python train.py --encoder_subsampling=4 --decoder_layer_scale_init=0.01 --decoder_inner_norm=false --decoder_positions="rope" --decoder_connector="mlp"
Rows from block 3 of the text decoder of a small audio captioner, named by matrix and row number. Rows with one number belong to one neuron. Each number is 500 + 40 x the weight over its row's rms, rounded and kept within 0 to 999. All counts start at 0. Numbers have three digits each.
After each neuron's rows are labels from the 100 texts, of 14976, where the neuron reaches its highest value: "fires on" is the input token at the peak. Only what is clearly more common there than usual is listed. The data: single notes of musical instruments (NSynth).
# fc1: MLP up (decoder.blocks.3.mlp.fc1.weight, 1024x256), inputs 172-255
# fc2: MLP down (decoder.blocks.3.mlp.fc2.weight, 256x1024, transposed), outputs 172-255

fc1.760:508556525572559501508545436520531506543520442472520501450542486466502522597474462514455490516506490512469499427560489482476465473503565538506494548465499462484445496440519525456524567565492440501566495510497513446464451484520465562471444574519453458486
fc2.760:618513568446443492483525470511432456506502531507538514512510534456532532492561509452506482482446462509479523466440474435476411502552425571530545434456534540422532473490514410505534590570469501526612465411500561524497480529475541519550479422479515482517
fires on: "acoustic"; "g"

fc1.2:491511514533476506548534540535563443477424439461525475427587506472559456432459474532541550524556481483564465499483530494481458540552493494487501526502502511509424509487509509548492560511537472502568537509516529474506470493502511488454425501593498404559
fc2.2:559431505513486507483529476493529488508510541580516500461473512465507435481528531465525484439491528492465465449506502480491481492483464512489444528516512488503532484464508497496518514515557543474478529465533561560548512440460471492596488455543536496434
fires on: "c4"; "4"; "e4"; "f4"

fc1.695:454507482521509524559467496467502510538501394478550525426578556479518501459490432542485542536519552496510520483509519543480480536518565498481511494513466536576506488465531502473493502484516539557576473492539510494488520457568500502454428454495528493528
fc2.695:591488470509417438525565510548523497469459543582486549538476498519443474537524505472492496450503412468490521541468541430499479526516476531506502472454509463480596541471472402452606608523492407631511529487573559500518467511514457466518497467468476490526
fires on: "c4"; "organ"; "keyboard"

fc1.240:473501471493527504443468516508472513474519373482551500501490477576510575499530508496515493399522459492543452483495497463446476554431547518544493487515539486473481513471546565448484442554527548573534485442519545484513463521548502479551453521481478489576
fc2.240:491516518495532516353453481472551518510495552540460532560428522464443544524532456461484498486477474566437483432535498565513532522600471498511549513454499451465475482520430431560515498514420462537490511507508463499525514495456537533490506507584537489509
fires on: "75"; "50"; "100"; "25"

fc1.737:462454490478514453589506542525503474516542459473574485580500496447543602528445579456463458424535489501429455469560476450447497481464534471489495496429462487506508444483537606491486548496446629503512447435516543458472514547554549512538486469460563549565
fc2.737:523504537585529522445471521407441479488495575494474511472433503424490480488508509476555392531522492489479481549475523498536456533465483464560432512471523574432549507486515493517498531523490503591488520552508525531528542532504556520521521488517482478440
fires on: "<end>"; "a4"; "a3"

fc1.653:486443492559540544458504524477483480498461452417468526484509438553505444491462463506591516508505475502573492471496502487466463444433529491525495464473423495554431487520524544502479539530549537475610466470538497483479422555563457491514477425459510427497
fc2.653:552583524482559462468457485502557478407534495533478484536528508425450493574486512496489509442497561516368585480496483515490487516439505523507473512435563504493574447498467471526512509509464589531438487472460535533545517432474538539526556501504496478505
fires on: "electronic"; "a4"

fc1.333:472460533511526467493478554528549439513490446504558504527493451486514523576477515475549518453422493532556519512507548469464472513489533499510510505490522449578500518468550478500484597509473533542511552510564542508482444544487525498474457455532616483567
fc2.333:582461487508551506466475505488451488508477520474503448520430496493473518514467579507482439509464490433469507508516493398565481489479504524541437543510575477450544447520507483502524530527549529479506487506510484531568508530504445513551480477473545499476
fires on: "a3"; "a4"; "a5"; "keyboard"

fc1.573:445481534454519528466428486482538452464543429533488541520498450513533524580475498522526474508443463544457524468574495462525523473395465484491450547536467498508472550553537540397529495482523435515528545502572577516526484531455442541527486549530533416511
fc2.573:487475500526474514426496506478514509473504563518457517594494394605488453502489443495464505492450513503504477494534512540493533501522474515416534518400474536558519522553476494490482477459496453461479463540479443458412461458487472494475465494480508543515
fires on: "synthetic"; "127"; "100"; "25"

fc1.20:485421488503506536547534500569569419506581443500532555488497501438493595551462511509549484450417518496417506465480501510548532510398519511425462551505458505553452493501504553498461451495516505488486555483469532499504468494445464531474450539493535503517
fc2.20:548487526488487563449507527460505433468492525548547544504541415626546519446584501470490472463531480519451516508464533525477522484533492487460490524432488500542490532478430449461496461561529503518486447530461517423433428503511436494526509497455486464527
fires on: "a"

fc1.598:450515557504553511547489538448588438457465432501454528527541473462513474500535447508482466508460451556539450553464497528473509474491456498511545502474523499536496573502552518501561533490526505491568512493625518494473475518596498591450493473488522408547
fc2.598:529516519516442497525495500545493520538508491579471513508482475495418512508391431503487432452391563470483474426444560484530561508503438521531422499513480585522485490525495503507523504516464477483481464509461546516529565526491434496543529490566497517501
fires on: "organ"; "bass"; "lead"

fc1.211:474483452505521524492488458458476400463518469437518511474487592498509509525480458518455540536550522535533463493563482538484505476457492521528447573480539581540464485492533534486486500543479524495557494432495485531486516525557431561526510612548504552420
fc2.211:526474480469472458432500506441503456446436474469528464487431511529555500574541427450493473535555511455499505466458467479465405527577444479548589536538516544476522492451475451563511504525421515542466503465587499461426483485517513511525499473603505541505
fires on: "electronic"

fc1.298:460448501488494481545464507485522530443423420449542452475463464498563523493483433482502528526454553496470510532482493526502532572520495449504497495500507536506479542484450557428519499513471569509498506477458531503506457486497476485480482520490537453523
fc2.298:505451502539556572506544469477561518505446490481460473501501511566439518581474503517488542508493591434515504524489519480497505517560371453486471531465438457492519495534480512417536509500462525515488534481525474558523474408544440479544524448574535519500
fires on: "velocity"

fc1.514:512504544598595505573569514493502439455500497471418446540494494517536457522455466532573577534475487522480511497525491458451457541523489561532534544499527503439555508472541537500495485559495504501439497482570495482483420487549574549491435523477487358498
fc2.514:476478469493559502515531474474504469531483450500565495506462533484483547502482505555503506507447537477448463430488443458515443505547562453483485506478573522504550492484419538464491588466515517438498541439553481533456533468505509534512498485385500533469
fires on: "#"

fc1.332:512407501498497451540487562446497452531453411497521505499497493530515571510532487462494469372519477498520513547480515513441502544521537464530525500526481509581511435430512560542477586480397512526556505498477508503515487467518544487483474466553581491561
fc2.332:523456520509526527443525515481443454485496537458456523479491445509500476460507560395515491537526497471505519465582478479509491452481509536474488530456529458496531501483495570526518504475501486574468530579475443560520474564476484488519473452473498489474
fires on: "6"; "keyboard"; "a4"; "5"

fc1.230:537511519568627494545478497474557481443464457525497499540512507436521445507467492520527514514471504506507464493464496512454474479523442571532501562435507490459559524483506533465516445574498509553452526466587512492486445438559593556502458526501557391516
fc2.230:500486507493525497529511497530537500482476456521561472510434569502547469512475462499503477498486539530425505429487475420533478520591529464516497452449518597496536519527490487453486502499495528438489534509546481519411545437539441501527527445452469554475
fires on: "#"

fc1.8:532481519585555482473457527492557487427453407480542529509545496445505476475507447507541446462456423513536477527497489476463459541522501465496512552513468541558481477480569503488592555430524507495487537455481567539543539528501547520434491448527444470513
fc2.8:515498532522446518481513553563520478477449516519560483497503477445407509514529438530479427487497418548502512521503517451478473506480482526530512516530572552515503524490596529457538487529460496558479462481506506554553474530522479470525514434500466486503
fires on: "d4"; "d5"; "lead"; "flute"

fc1.439:466507552517478535549473481455499457551426491504562443574484575465476506522514484485542484484478490470544495512513536511491507554511491496536493586519600537478521505497598610481562513548450559541448580508544528545533475576527524553505510521503530486582
fc2.439:499510478562501518512503553509530490469510566516388484441519465532498452523455473495469495592499585539528483490482455558570575502477507478461484490555379566466570485491543489422486509526433556503532429521434481509599520523448538498515524442503526496459
fires on: "a3"; "a4"

fc1.730:438448544502426505429469532509568441481495530528522528473515547578512477498493460491512500531481463526554516530516510488526486570538469534568511476521640516522531489519543502516552551545463511560470524450547548537482486503488504466484496508489512496488
fc2.730:493554436514528539540505525576489514455571493542455496426445481538549497529459498531511536589495549514520528521560482505568550490429445462482540506511472505443515540533489488567403490561503518462523455465496495507577538552458492468480489470497549548491
fires on: "mallet"; "a5"; "a4"; "a3"

fc1.151:572407496507574543531521529447491531505468480431520521530498508423508485588487503447530496478528492450560465554471439553477489540493539501545555569462517480583443495499572512540420499528455572481464554439544509462511490545543506507505413528504491523458
fc2.151:497507508527477463437471484484500451503510560462488572471505519567494513592532445456499499483514490464560484462487488561491467533604477448548565522541506473467520474466523377575583529486414539508510477529507518511457437485495493499549538509614466529540
fires on: "electronic"

fc1.551:483471579564549588491489487486510519511531521535532493514570545501538524541435575485544450517489455411419511537529538528531557431422522467586529539495566513533489441489532592556438519585419512507457509490524545466504478528496489474518500565419485467507
fc2.551:530520486488492579495493493455422523527528579509519522478523505489520525527482533385499533484546516524437526615488508449517483464513539472493512514500485545499441511502521534462515506471493451428456446554461506471504594515452471500547497493523430506494
fires on: "75"; "100"; "127"; "25"

fc1.290:434499516479513455554501470491524408582506535550552475472500547475494488543464518460587487424523447507528592529506564542493505523407487553590510478499571526502422482484527590510467512591499509493500570463457471551567478500569516488545485507532470493546
fc2.290:564516459481525544507547466484536464523612485565506520517559500507512499504519532484468534500467472481480530450553496491500460477508546456491501450516482499455431543501465496515455405476535521484527487519520549483484560475520534441531509533520509497513
fires on: "a"

fc1.131:561480503558538536513545565451572464447453395455541482462548530444490484475490458541499539416502541587500436546494538466513468539492538474527492531500455546547503503471518489515526470439507516537580519483557516542480427540521453564517440548546535440525
fc2.131:549429533510476510468453521518456491509450498529610538486408545419453484503482469428489496483455448535571475460429510493510519511544498520524440531544573508520494546492494486569565567553459510554483512480512528477473527515524466498550497495515477529583
fires on: "organ"; "2"; "3"

fc1.569:469467485532517489473485581497551479493469430530530473554513476476498505505476480513557444430386454542543460544497519470449463505465526487519510519520551482524506523510528514512547548462489558481545565488566565482513464573490507507441502454458578455620
fc2.569:535473503548514477453510508506541514500462540526527474550483524438471468565499515529529426504438475427497502505543540424533483534567489515553500510502586508508542462484527521501531573507469495520493525449530575575553459516575513476545514438477551454521
fires on: "flute"; "lead"; "bass"; "keyboard"

fc1.510:530506523486442446516470544515456472550445480533512491464505491517496523467414478477458484459489545518573537498462511489508571519492537459551483503514545529563498549459525535559446507518444552544532543508493501531550467488531516423488521472530571482577
fc2.510:568503496521537558496477464502479530497545562530495446509448529530449516517499590504475479538445478508497494483607440459491427515539542540539502496493494433470523459457474456462527462486535621470525494547490451541498546482457443497518515475501537556425
fires on: ","

fc1.286:468415532515441532515495605562500483512436460488575570474527436493475495462494448520507503443445539489509508549402466494503511557509481468542536506516518512623498503518493474498456555515429553524542517495491537460542469547481510485475457505546593466565
fc2.286:472462481467507492465483476472481456513497518512484464474465493530517470495508565515455476492470485485592516485555469455496454479514523510479475486576506464472565480473427530529498485480537503545438554558491402541478501507433455546489501489496572491429
fires on: ","

fc1.157:479561520497497528610503497493525488518446439459522547424517492511529487433466454570537491478525533517524522516495498519444474482516543504588465543522436479507528452424533488520572526501433535465530515559523464470451445554526531458443477490588494487475
fc2.157:600532487496496468487520502551435510470552518580471557492509505498494521515556483378494484510507487474517503515514466526480522508524520470512550485435483500499522538522526467491590545497505423479486531474492569534484549507536518465491532412504492502533
fires on: "acoustic"; "c"; "g"; "a"

fc1.393:470477540505471487501489547503522510472478515567590451503474461534479446527445484491441530443489512517460536537425529492534540462476497504610527506522553555524509502487528529484489566517464530513531464515559532516531525531495493472528496505420571482579
fc2.393:561516481496561433439494520528455527481571475468458520538536432574542494583524559455512507545498467460494529459611469487472461496498540549450550471537488459463496503516336509565438457509461520485462484526506537529516517505490502501498503513448452530474
fires on: ","

fc1.499:457467564549472542497471518539559515444418361524505500496491468446529515489502470481521483467442445553550532498506488436538553520504487483418472525487478565522489500524533540453575539459559491502513494485497602503501526543578501442421476453489505424584
fc2.499:438491524480385474414486491464494489535522529549532553580537444517469428513543418501523477442473461502437498504470495459488549549489481556487514467480534569521492489480505523492531515431458480529500485447530480552592473502501510426500542449475435504550
fires on: "flute"; "lead"

fc1.404:498507541464493497486497421509531506553404491501538496453520535466501489479562494518515441502436389431544532483511503491462491548472509505537496523525465490529484392543539590503513534491433478473530484467473528553535462545472454521523519464464427489555
fc2.404:442505507463510518548445399449451555449551426470509479511515562534594448418452529483483530550488465469488492521433477519506608491492513445465444544582532467454561496390524439541432435461621487416514530520529433465527499498465541487493448492539565532507
fires on: "50"; "mallet"; "75"; "25"

fc1.322:481467602532589537558475507391509468464438494465470471511503579476530521554462441483494538501468534483492510501557535543478494514507460522502493585457531537524515506495519578431553534548485541547502512446564488542414431509580598516487496481545568463488
fc2.322:480493484458459506405490518518467472508496544530461517530439449538484494584494478430480557561495489481539527480547509547517515487475386402527485400464469464537542495548517488451510570541449467555463451517474524534459510535466489493641537440505450479412
fires on: "velocity"

fc1.238:534471574596527410484505575509544489485460471485497508561529547532501437498451515486511557504507466558499398497555490446480442468515547590501537498472533492501505506465514517489576487483492481574477546507612508532443451472547568557507437469571528366526
fc2.238:548490463541497468494557506558545555499465449532539544507406511427505505475544499506457451465475506490521500451515481444517489488612457479498474474368560454561553475469442397518494559547488481457487516557494487582511492489521502545512542466428530522501
fires on: "#"

fc1.177:463502517503493418524449535507506517488515419459518432492471422448506496520480493435523464459463538513525487555487475505403525492547518504501522549562511501517492509472534505475555545490484510431575498491557574574523535531520535550488517435513587454577
fc2.177:547540497534513450471467520494485466500459499485465503560462485450489481555508474581484514479525483432495482489536517428567442460500459562486474513468546505443537529514586499442521518528481483552514554428538594600558462500564522503530534443465504488464
fires on: "a3"; "lead"; "6"; "bass"

fc1.82:475505535455466417501565444465544479482542431477525480476508503471505588543535506437525503478470512489472426461544482470515521498404551555479492507444541545583453511512457502469549445564555491527477574486463514507463444518516472496450468524527570503596
fc2.82:554490488523487504441540495462497444499480508489578493572500546553535503480555433497523483465487539517480486402410510475509494510494473459469538560502514532515559584479461490516543509509523516551512497530528440462409469475507456487508475530456476499458
fires on: "synthetic"

fc1.476:497482543545548496516488529481525498488439380495574523517547562447506464465498397526504511447461535524500465519518459513499500499467523453522496526482442552554471526494515457504526506462536530551552516522527467545503481530538467485487424523552504468525
fc2.476:539448537525489470476526502528443510537487464534550576503424497418519505539525388412532464551500503479569540454442491446505467505541517543483501493522618454512522513489508483482581511506489540572477557496492560514489468453522483524499519467515552477574
fires on: "organ"; "1"

fc1.571:411500561576475529529455510514559550524540464566520531539451457505517531465521537567482545422411498502489494521495509439508531450497529497502533490490486483492468556527468538511502537405506459446573506543607488477455511506499535545482388483509545491556
fc2.571:586480509516549524489555487537544490469455484522597520535492460492503464476531546422521519493531495528543482527453534460509419532465412561523520522448498500540498546483502394481504484538461448518539467519505571526579474463531445492483499547514385492504
fires on: "acoustic"

fc1.702:437461529463473467486453479515523516518517410519473500564484496538493497511520485512519651414503538520433491514568511495558574465475536473448583520499369487517476509515496542457496464462504430476532537543518520486455500518507489436446463497521569439548
fc2.702:537485485511503539435577538467503543464464528543598519595533363561553506482658438493495514432478477541484511491471518480486469486481483532540533511413463483528523617509468457520536496479515477510482517504515481490500483533512437500489453473481445488527
fires on: "acoustic"; "synthetic"

fc1.694:469430501615518512551521538541526458495439399473551498523535478470555501508510423435561432496520473497524466542491454511495508476506494522468515504537537520494478476473577496499560527515490530515488478477572536471492505517530581529435505454475553394567
fc2.694:489459524500544505454515478514500480480442485557565454503471521425433468504499488554507444493482481441443506462494545417532478477517567529474453473526519546501539472455450476545489504495527491516434459484533435584550528489478500457546528456456499493501
fires on: "organ"; "c2"; "lead"; "f1"

fc1.79:541434513489414502470519538514500505575500506503572490448550488495548573555453492430516465429498456447476542588474534448482495464469497440538500559504530464581461472479512555503434513499516509470568529492464545506438449473479511479508507477536563464513
fc2.79:537459490549476484557522521583496400503512589473488447430513487499539484446491514427548473569496489524517496539514524480475483497511497489508517583513571479510520476515543530496494468493520455507509614505481458515460495479478482482489510430511481482448
fires on: "#"

fc1.37:402495523484545460483493573469497516540474446407586478516558528455540566528479522538479489503519622510486448531438458565463546499475515513524570570519539487517510523459471463550529561552494577540507527432493479465482427540568500456486481536520569548521
fc2.37:489542567449397544550461505521526462453554482481494478498517435463487552500524482522498411446542551505503466510547521450460510446536464555437439494475465487465522422509497451423484513516478454550538518541575503513569447533514455500477473505501505519521
fires on: ","

fc1.750:515453539578470427549538562533501466517483455504544482492531473457571538473480528453567487467445550457494433555476475522492465460484537532449484555546552481548472536427503504481565484586553502535443506506529486490481429550478458496470420491549534509597
fc2.750:527444525507503561546555516546539399487445494436520494469458535509497516441460534495455480543478554523540493481495420466549416478561525476444482516525549508520513453520505478510482476479529499508522520528500411466450498442452520468481466504437519500508
fires on: "#"

fc1.186:487451557570576559468486453535485429476485485487492453481510537467485528505442512456576536547485462459470511460568454514488493504508511577507480509509514475510483505463498585465498548544491474503434530454518473526487536526521481532460527543461478456505
fc2.186:494495541510572489426526521596532489455488536549456522484464547526400498566560478446501552455453487520496552496528443517524468447514573519547617430527497540468506492488428515511464436526536529492471446485478505503496545518489478491618496455480507521429
fires on: "#"

fc1.102:468468509507456475470530469410543436504565509542612492505531517498480464610420463467508510440503452496485512495485497527558533521430476551479514523555591477511503447461539515481474465543441471541486567463498599487489497555491502498511484503497518480590
fc2.102:548521472531520533489509474533538491482508580505470423532530490552547480519491489514510498579511517471539530508530576468546445510479545461563602503491496518455452513516487518472449555510558474477532429530506568495540508535484531409518498548508520483495
fires on: "75"; "25"; "50"; "100"

fc1.632:526540462497491578525519547431515527573571486438565447530491479537560559523514517501487543405523563480447525465517512545420430489559525534541530531462453487512468510496502462467517525477465534518519525514521493431398436502499537468501455490491460552512
fc2.632:541525488536418468475497451458526483511458495488551536555478467595559491523554433505521499448576528504456485494510480497444472522534503500503518501384479470501481529495483422500501596457474522528478521504615493491427504490514505506549488499532483488532
fires on: "acoustic"

fc1.235:478493537490455440534435499564550534450484488493577500504507496521493500475520500508521543452469474532516491566520533506520502521497512513505509465537516529506583496455532498484509532511499564497519499457482545453593506576403501453482530480492598516579
fc2.235:482492487480561393426512539467493531500549482408522491597597430516532478525428536537466471585447476409504479465577539518496454517440496561482525437516490490451516523544393460512460438491440525519469489486492534501528460526486495515481509551428500481548
fires on: ","

fc1.557:464493563514554487437476501430507491500490449481485519542480561506517460472494478501548488488506447443509492492574504444441495395457532523494439574509548567493514507491509574456484539508440516506531554514558578487489463534512519615539494549476491515543
fc2.557:541456526533468529496518463487517476520455577483448479541519429573455517502515485450477551568504509524537450502534479513579509510490489480530527411427395507545512463468493458455523506500504522516477471550519508511495535507437500488541509492528425477422
fires on: "50"; "<end>"; "25"; "100"

fc1.236:464458552524509503496443539428558461430482466441478536556499490483535549562497478446538492499491386585478423505544504510551550488534528486466523617466535515537488492488555533479526528538543526510476538555496528563508439554506472506463455482530525494508
fc2.236:446473490498499495485528577532532469516463562544527486574450471535502536514572505433488503454508583571461468530508477480496491410470446478462467491507503557538498480478580573439514451532497445517514450456542485466481446498476483468487488479506451500503
fires on: "<end>"

fc1.164:473463584559583463546531512563502538456487441490481501477535506477603537553477458456521500523440466460497535503526480517457470573508501577492507517501540547491514511485483498472514487558516457513501528425524497491434498466555570532489500538502508452499
fc2.164:549483494525571553478534466586508493472474423490528497490441542473514498496474462513494474442434569513460502507459495505504463506551497458506486475495515531507499496502382441482453509526540511475503490447496441495506495373524549530537473444498515500509
fires on: "#"

fc1.381:506524524603500538525470531511569498442442356503510465464512452455530552496569484534533460445432400558552485526487537462515528543533452509491531491551575520491466495470575511481583542524536534521474514499453593506475486519528526475447508441472491456558
fc2.381:504477535490449533461531547561540453478461491581619474507508472465439478470487435499530444485426446516480556521459484433501473559492463548470503447480542567516539502488525506449484507484471412576485480464543566595534496525535517456467562500504480482508
fires on: "flute"; "lead"; "mallet"

fc1.521:423457515558506437511454549467478477448465449496541455446470538528477551502543466481548509538517451486582499585531521575513534557486508498526603452462503478551456513411552463488506594500464535568475566493499443543545458526549530520504471487525579485544
fc2.521:529545534487469574439498515469470525476487523471412510546455536503403477533572482488485567567544562491468489491470447466479515483517419494487498445423500551480538516477557513443497505479555437510473464495510480535466489483458471469560541451444489460469
fires on: "mallet"; "organ"; "5"

fc1.234:475490527528510598464523488484509517555528513532536498535516503483592545543461550478509427496503492441429498550548564500482542430495544488560526553457518518558437478505532614546435480513437511466435508484544531527489492503466467516491465537411477481509
fc2.234:506520498542491565460520527473433495533510524504552541499519465472558524502501475396497562455543411513551451553459502466521511508524512489481552501510538498579413514499534534486471542528424471436473509481532578492505506488475525519532503573495458501496
fires on: "25"; "100"; "synth"; "127"

fc1.347:524413504520598530521544537453490479498533475449499534542491522497548461499454535453571449591525452442528438541451497516467467567529492577484518546477473486561499499556493489514481498545458512496482527456542552490493513500528561511503416563526494484465
fc2.347:547495524497496483453535485540473451481434531454550535502442542562486489533570391495471491512523532474494519440439521522506452487525464444522486512517533494510511526476494409570519536499385553435440477493501551467470482509498491526554532483598506514547
fires on: "electronic"; "acoustic"

fc1.233:433479512498446468523497459473557523505515448510502559545551487472485571517480506460542558437452462503466496491543514507537475501471503503513516447468475484586467508494517559456550509468548448474550525535505524494461513549437560503502519525517525465530
fc2.233:529501518516490495444492508451517507485447500506444551497490458510512496498591452551507458489491520480404517538502514494499514485538467552486555524395523518499518617467435506471523504515552502554449468564400475491508523530526479460517478519437494442483
fires on: "synthetic"

fc1.684:487516500558491419461472579482498499469488440542550515542530461463518519470514512484521479480435511518554433546465475449477508510474530483500483503514574504517573492449539507522577564487497543497507549494521537504517483489476570491421509507536596441628
fc2.684:501466504505514566513483508482525471505421543469575443460418503465493507498509555498446434527501486477495508495520456420553453529546469522525473515524588524502574470519546524482550561472551549558470517462541470560525538479502470479525472449477564484505
fires on: "a3"; "bass"; "5"; "keyboard"

fc1.703:510452543475623536538525494431523469495502518494479453514513504484508506529508512488532552521493471532417493516462502494506452502537475508481548548447524525474511536507521600409520501549470504586472557467496507468491429554533529541512462534481527475442
fc2.703:473485487537486555485478495569491458462499539455504522485495446528510510516474448484489471492550556518516469465514515514510500506496395442509497499446497517534530518547504458493527531483394540530546505489474464553464567534501444473560464555529444524396
fires on: "velocity"

fc1.195:498550417529578504502487568464544480491497442456482481520531464492503505590482530493545480514483476554518472526519500477456549439405563454463492454527479443521505464547539559490408531486487504506565541582507582492503524497489482503568489458533528469476
fc2.195:537478537558434542587502479492501466471426587552475513514425393506453517464515502470520508465530535500461487453494485548499510555500508512538518523431496440540509489528487510404491453567497513614417526439486450557462525470472491456473496536487524508491
fires on: "25"; "127"; "50"; "75"

fc1.310:438460484502516414485499583486565477520472406449567479474550461477564439483499478504526471466472525556565505574471470471457506466558558412552527517556470510557504479472560529476554528523461575551535596465527509528541441503507557511472473521523547501607
fc2.310:544501578506464565493446506485454518503458559529443465512452486445428483547440482584468452510411543514494552470456524442506545469505460545505470513464559513534566527504532531524524472527519495508453482490443477545558496518518412513548521462517506488565
fires on: "flute"; "b4"; "vocal"; "organ"

fc1.577:560512489545526551529523532442481545561515505496527446476575512500484549510530566479507512486504546443564455556442499515430425474548518536564493507490499450514453523442538443529539583495409530511505498519484498555548500497553578513497501470536450507530
fc2.577:535492519539406467480501476503518480493497479500490556548517439517495509469557503492550496505599470486512517469495484472440441553545447508503523476463485515469531501486487388492560551495450478547546532550543556486418498495532528502477532439570466577532
fires on: "acoustic"; "a4"

fc1.721:449475517499562531583477542417517484503468435418528399500524519475554486460493526475535506513493454541534493550592555458444477454480550508542522528515552464534497517496515544468553517503531534489478535487554550520477450506525575495474535493458586467528
fc2.721:436442495559470519464425532521514495482576582536405574532498445533413422524454441476501497509452540544565456406529507550514516479478424525524455476460452548437537485503522500488554523515454454530530442541443500541542515566522465502539562499510421470454
fires on: "a3"; "3"; "4"

fc1.180:507426522462529494490460534483518587510475465450510549540523558445490570585466515445527461548486516457445446504590517491412528504505569474538499555512505475485519443529508568515463519563442549498502477465495550421503526562418488518525520508516518478508
fc2.180:478511485493451595533464545441563478454485586539472490514513482490483493462520539480478575437573537546468476474524493495452499462498520494484452514466517500533517515443565551567531544511511543530504507584475573547485450573502533501435466483469447511471
fires on: "25"; "50"; "100"; "75"

fc1.423:423449499514486509505395499490576507436456372457522489503494460489549532549521475480537518451451518521529481497500489456555514487435551471439465508486418569624505471519538540437553469470608497505509544489501573478507491539517508498479512486549546446564
fc2.423:560497549505434519458489499515535508473489519511544462560498363600494512533579404470436486474475531498442519511460506426481515517473495491472494518446503491526505582488491534484557490505525437519453454499507508559533440486497523523516505495444500481498
fires on: "flute"; "b5"; "5"; "6"

fc1.198:464513557515608518571465515446519483474471483512481442526477558464515481570472509477535498503506488534504432558501545446434488473536493477531523570498500501473465474524562580505559510539438542529480456444556569509527405538535542503524462546438498441453
fc2.198:477461502497466510496449470510475408460547502521444522543469483527486496468470480465482468572474548528499488448510530550542553516456437433403455451501409537469529502528468531479507530514463466523427491547421536493487528547485462441505530540505428503449
fires on: "<end>"; "25"; "50"; "75"

fc1.484:440524486490510509576487495501512491519521511473520456560523489559507480441488521533516443525476504468495490483569478507428491547533505506492482500510463436501500481549530548456492507457510478477619508492554508544463452479532497489500508459451636474544
fc2.484:596493493534522555510510503520561427481444515487554487543465493465459516575532520425462579496517544491369504517467506514480473511556467472564474467458509547522446540477449517410494536498464568526481470429485481519521533447594528497571488494491439520432
fires on: "acoustic"

fc1.599:530481497516529461590474528455569486461480420475528469477515508440522561485480450443501498488474473507514476523538449545535542489483488540460497536494543550560470511499514489438551504511525496580512579515554568510460440525466531435437493471523557456507
fc2.599:547421531452524511495489500489523469500405492490554472511477526467558479478514493453497490422438455515471467487441533454601443509516473489463485514556565451449538462457529475509579500523527500533487505475485511525519522492497470438538537461487478556526
fires on: "<end>"; "c5"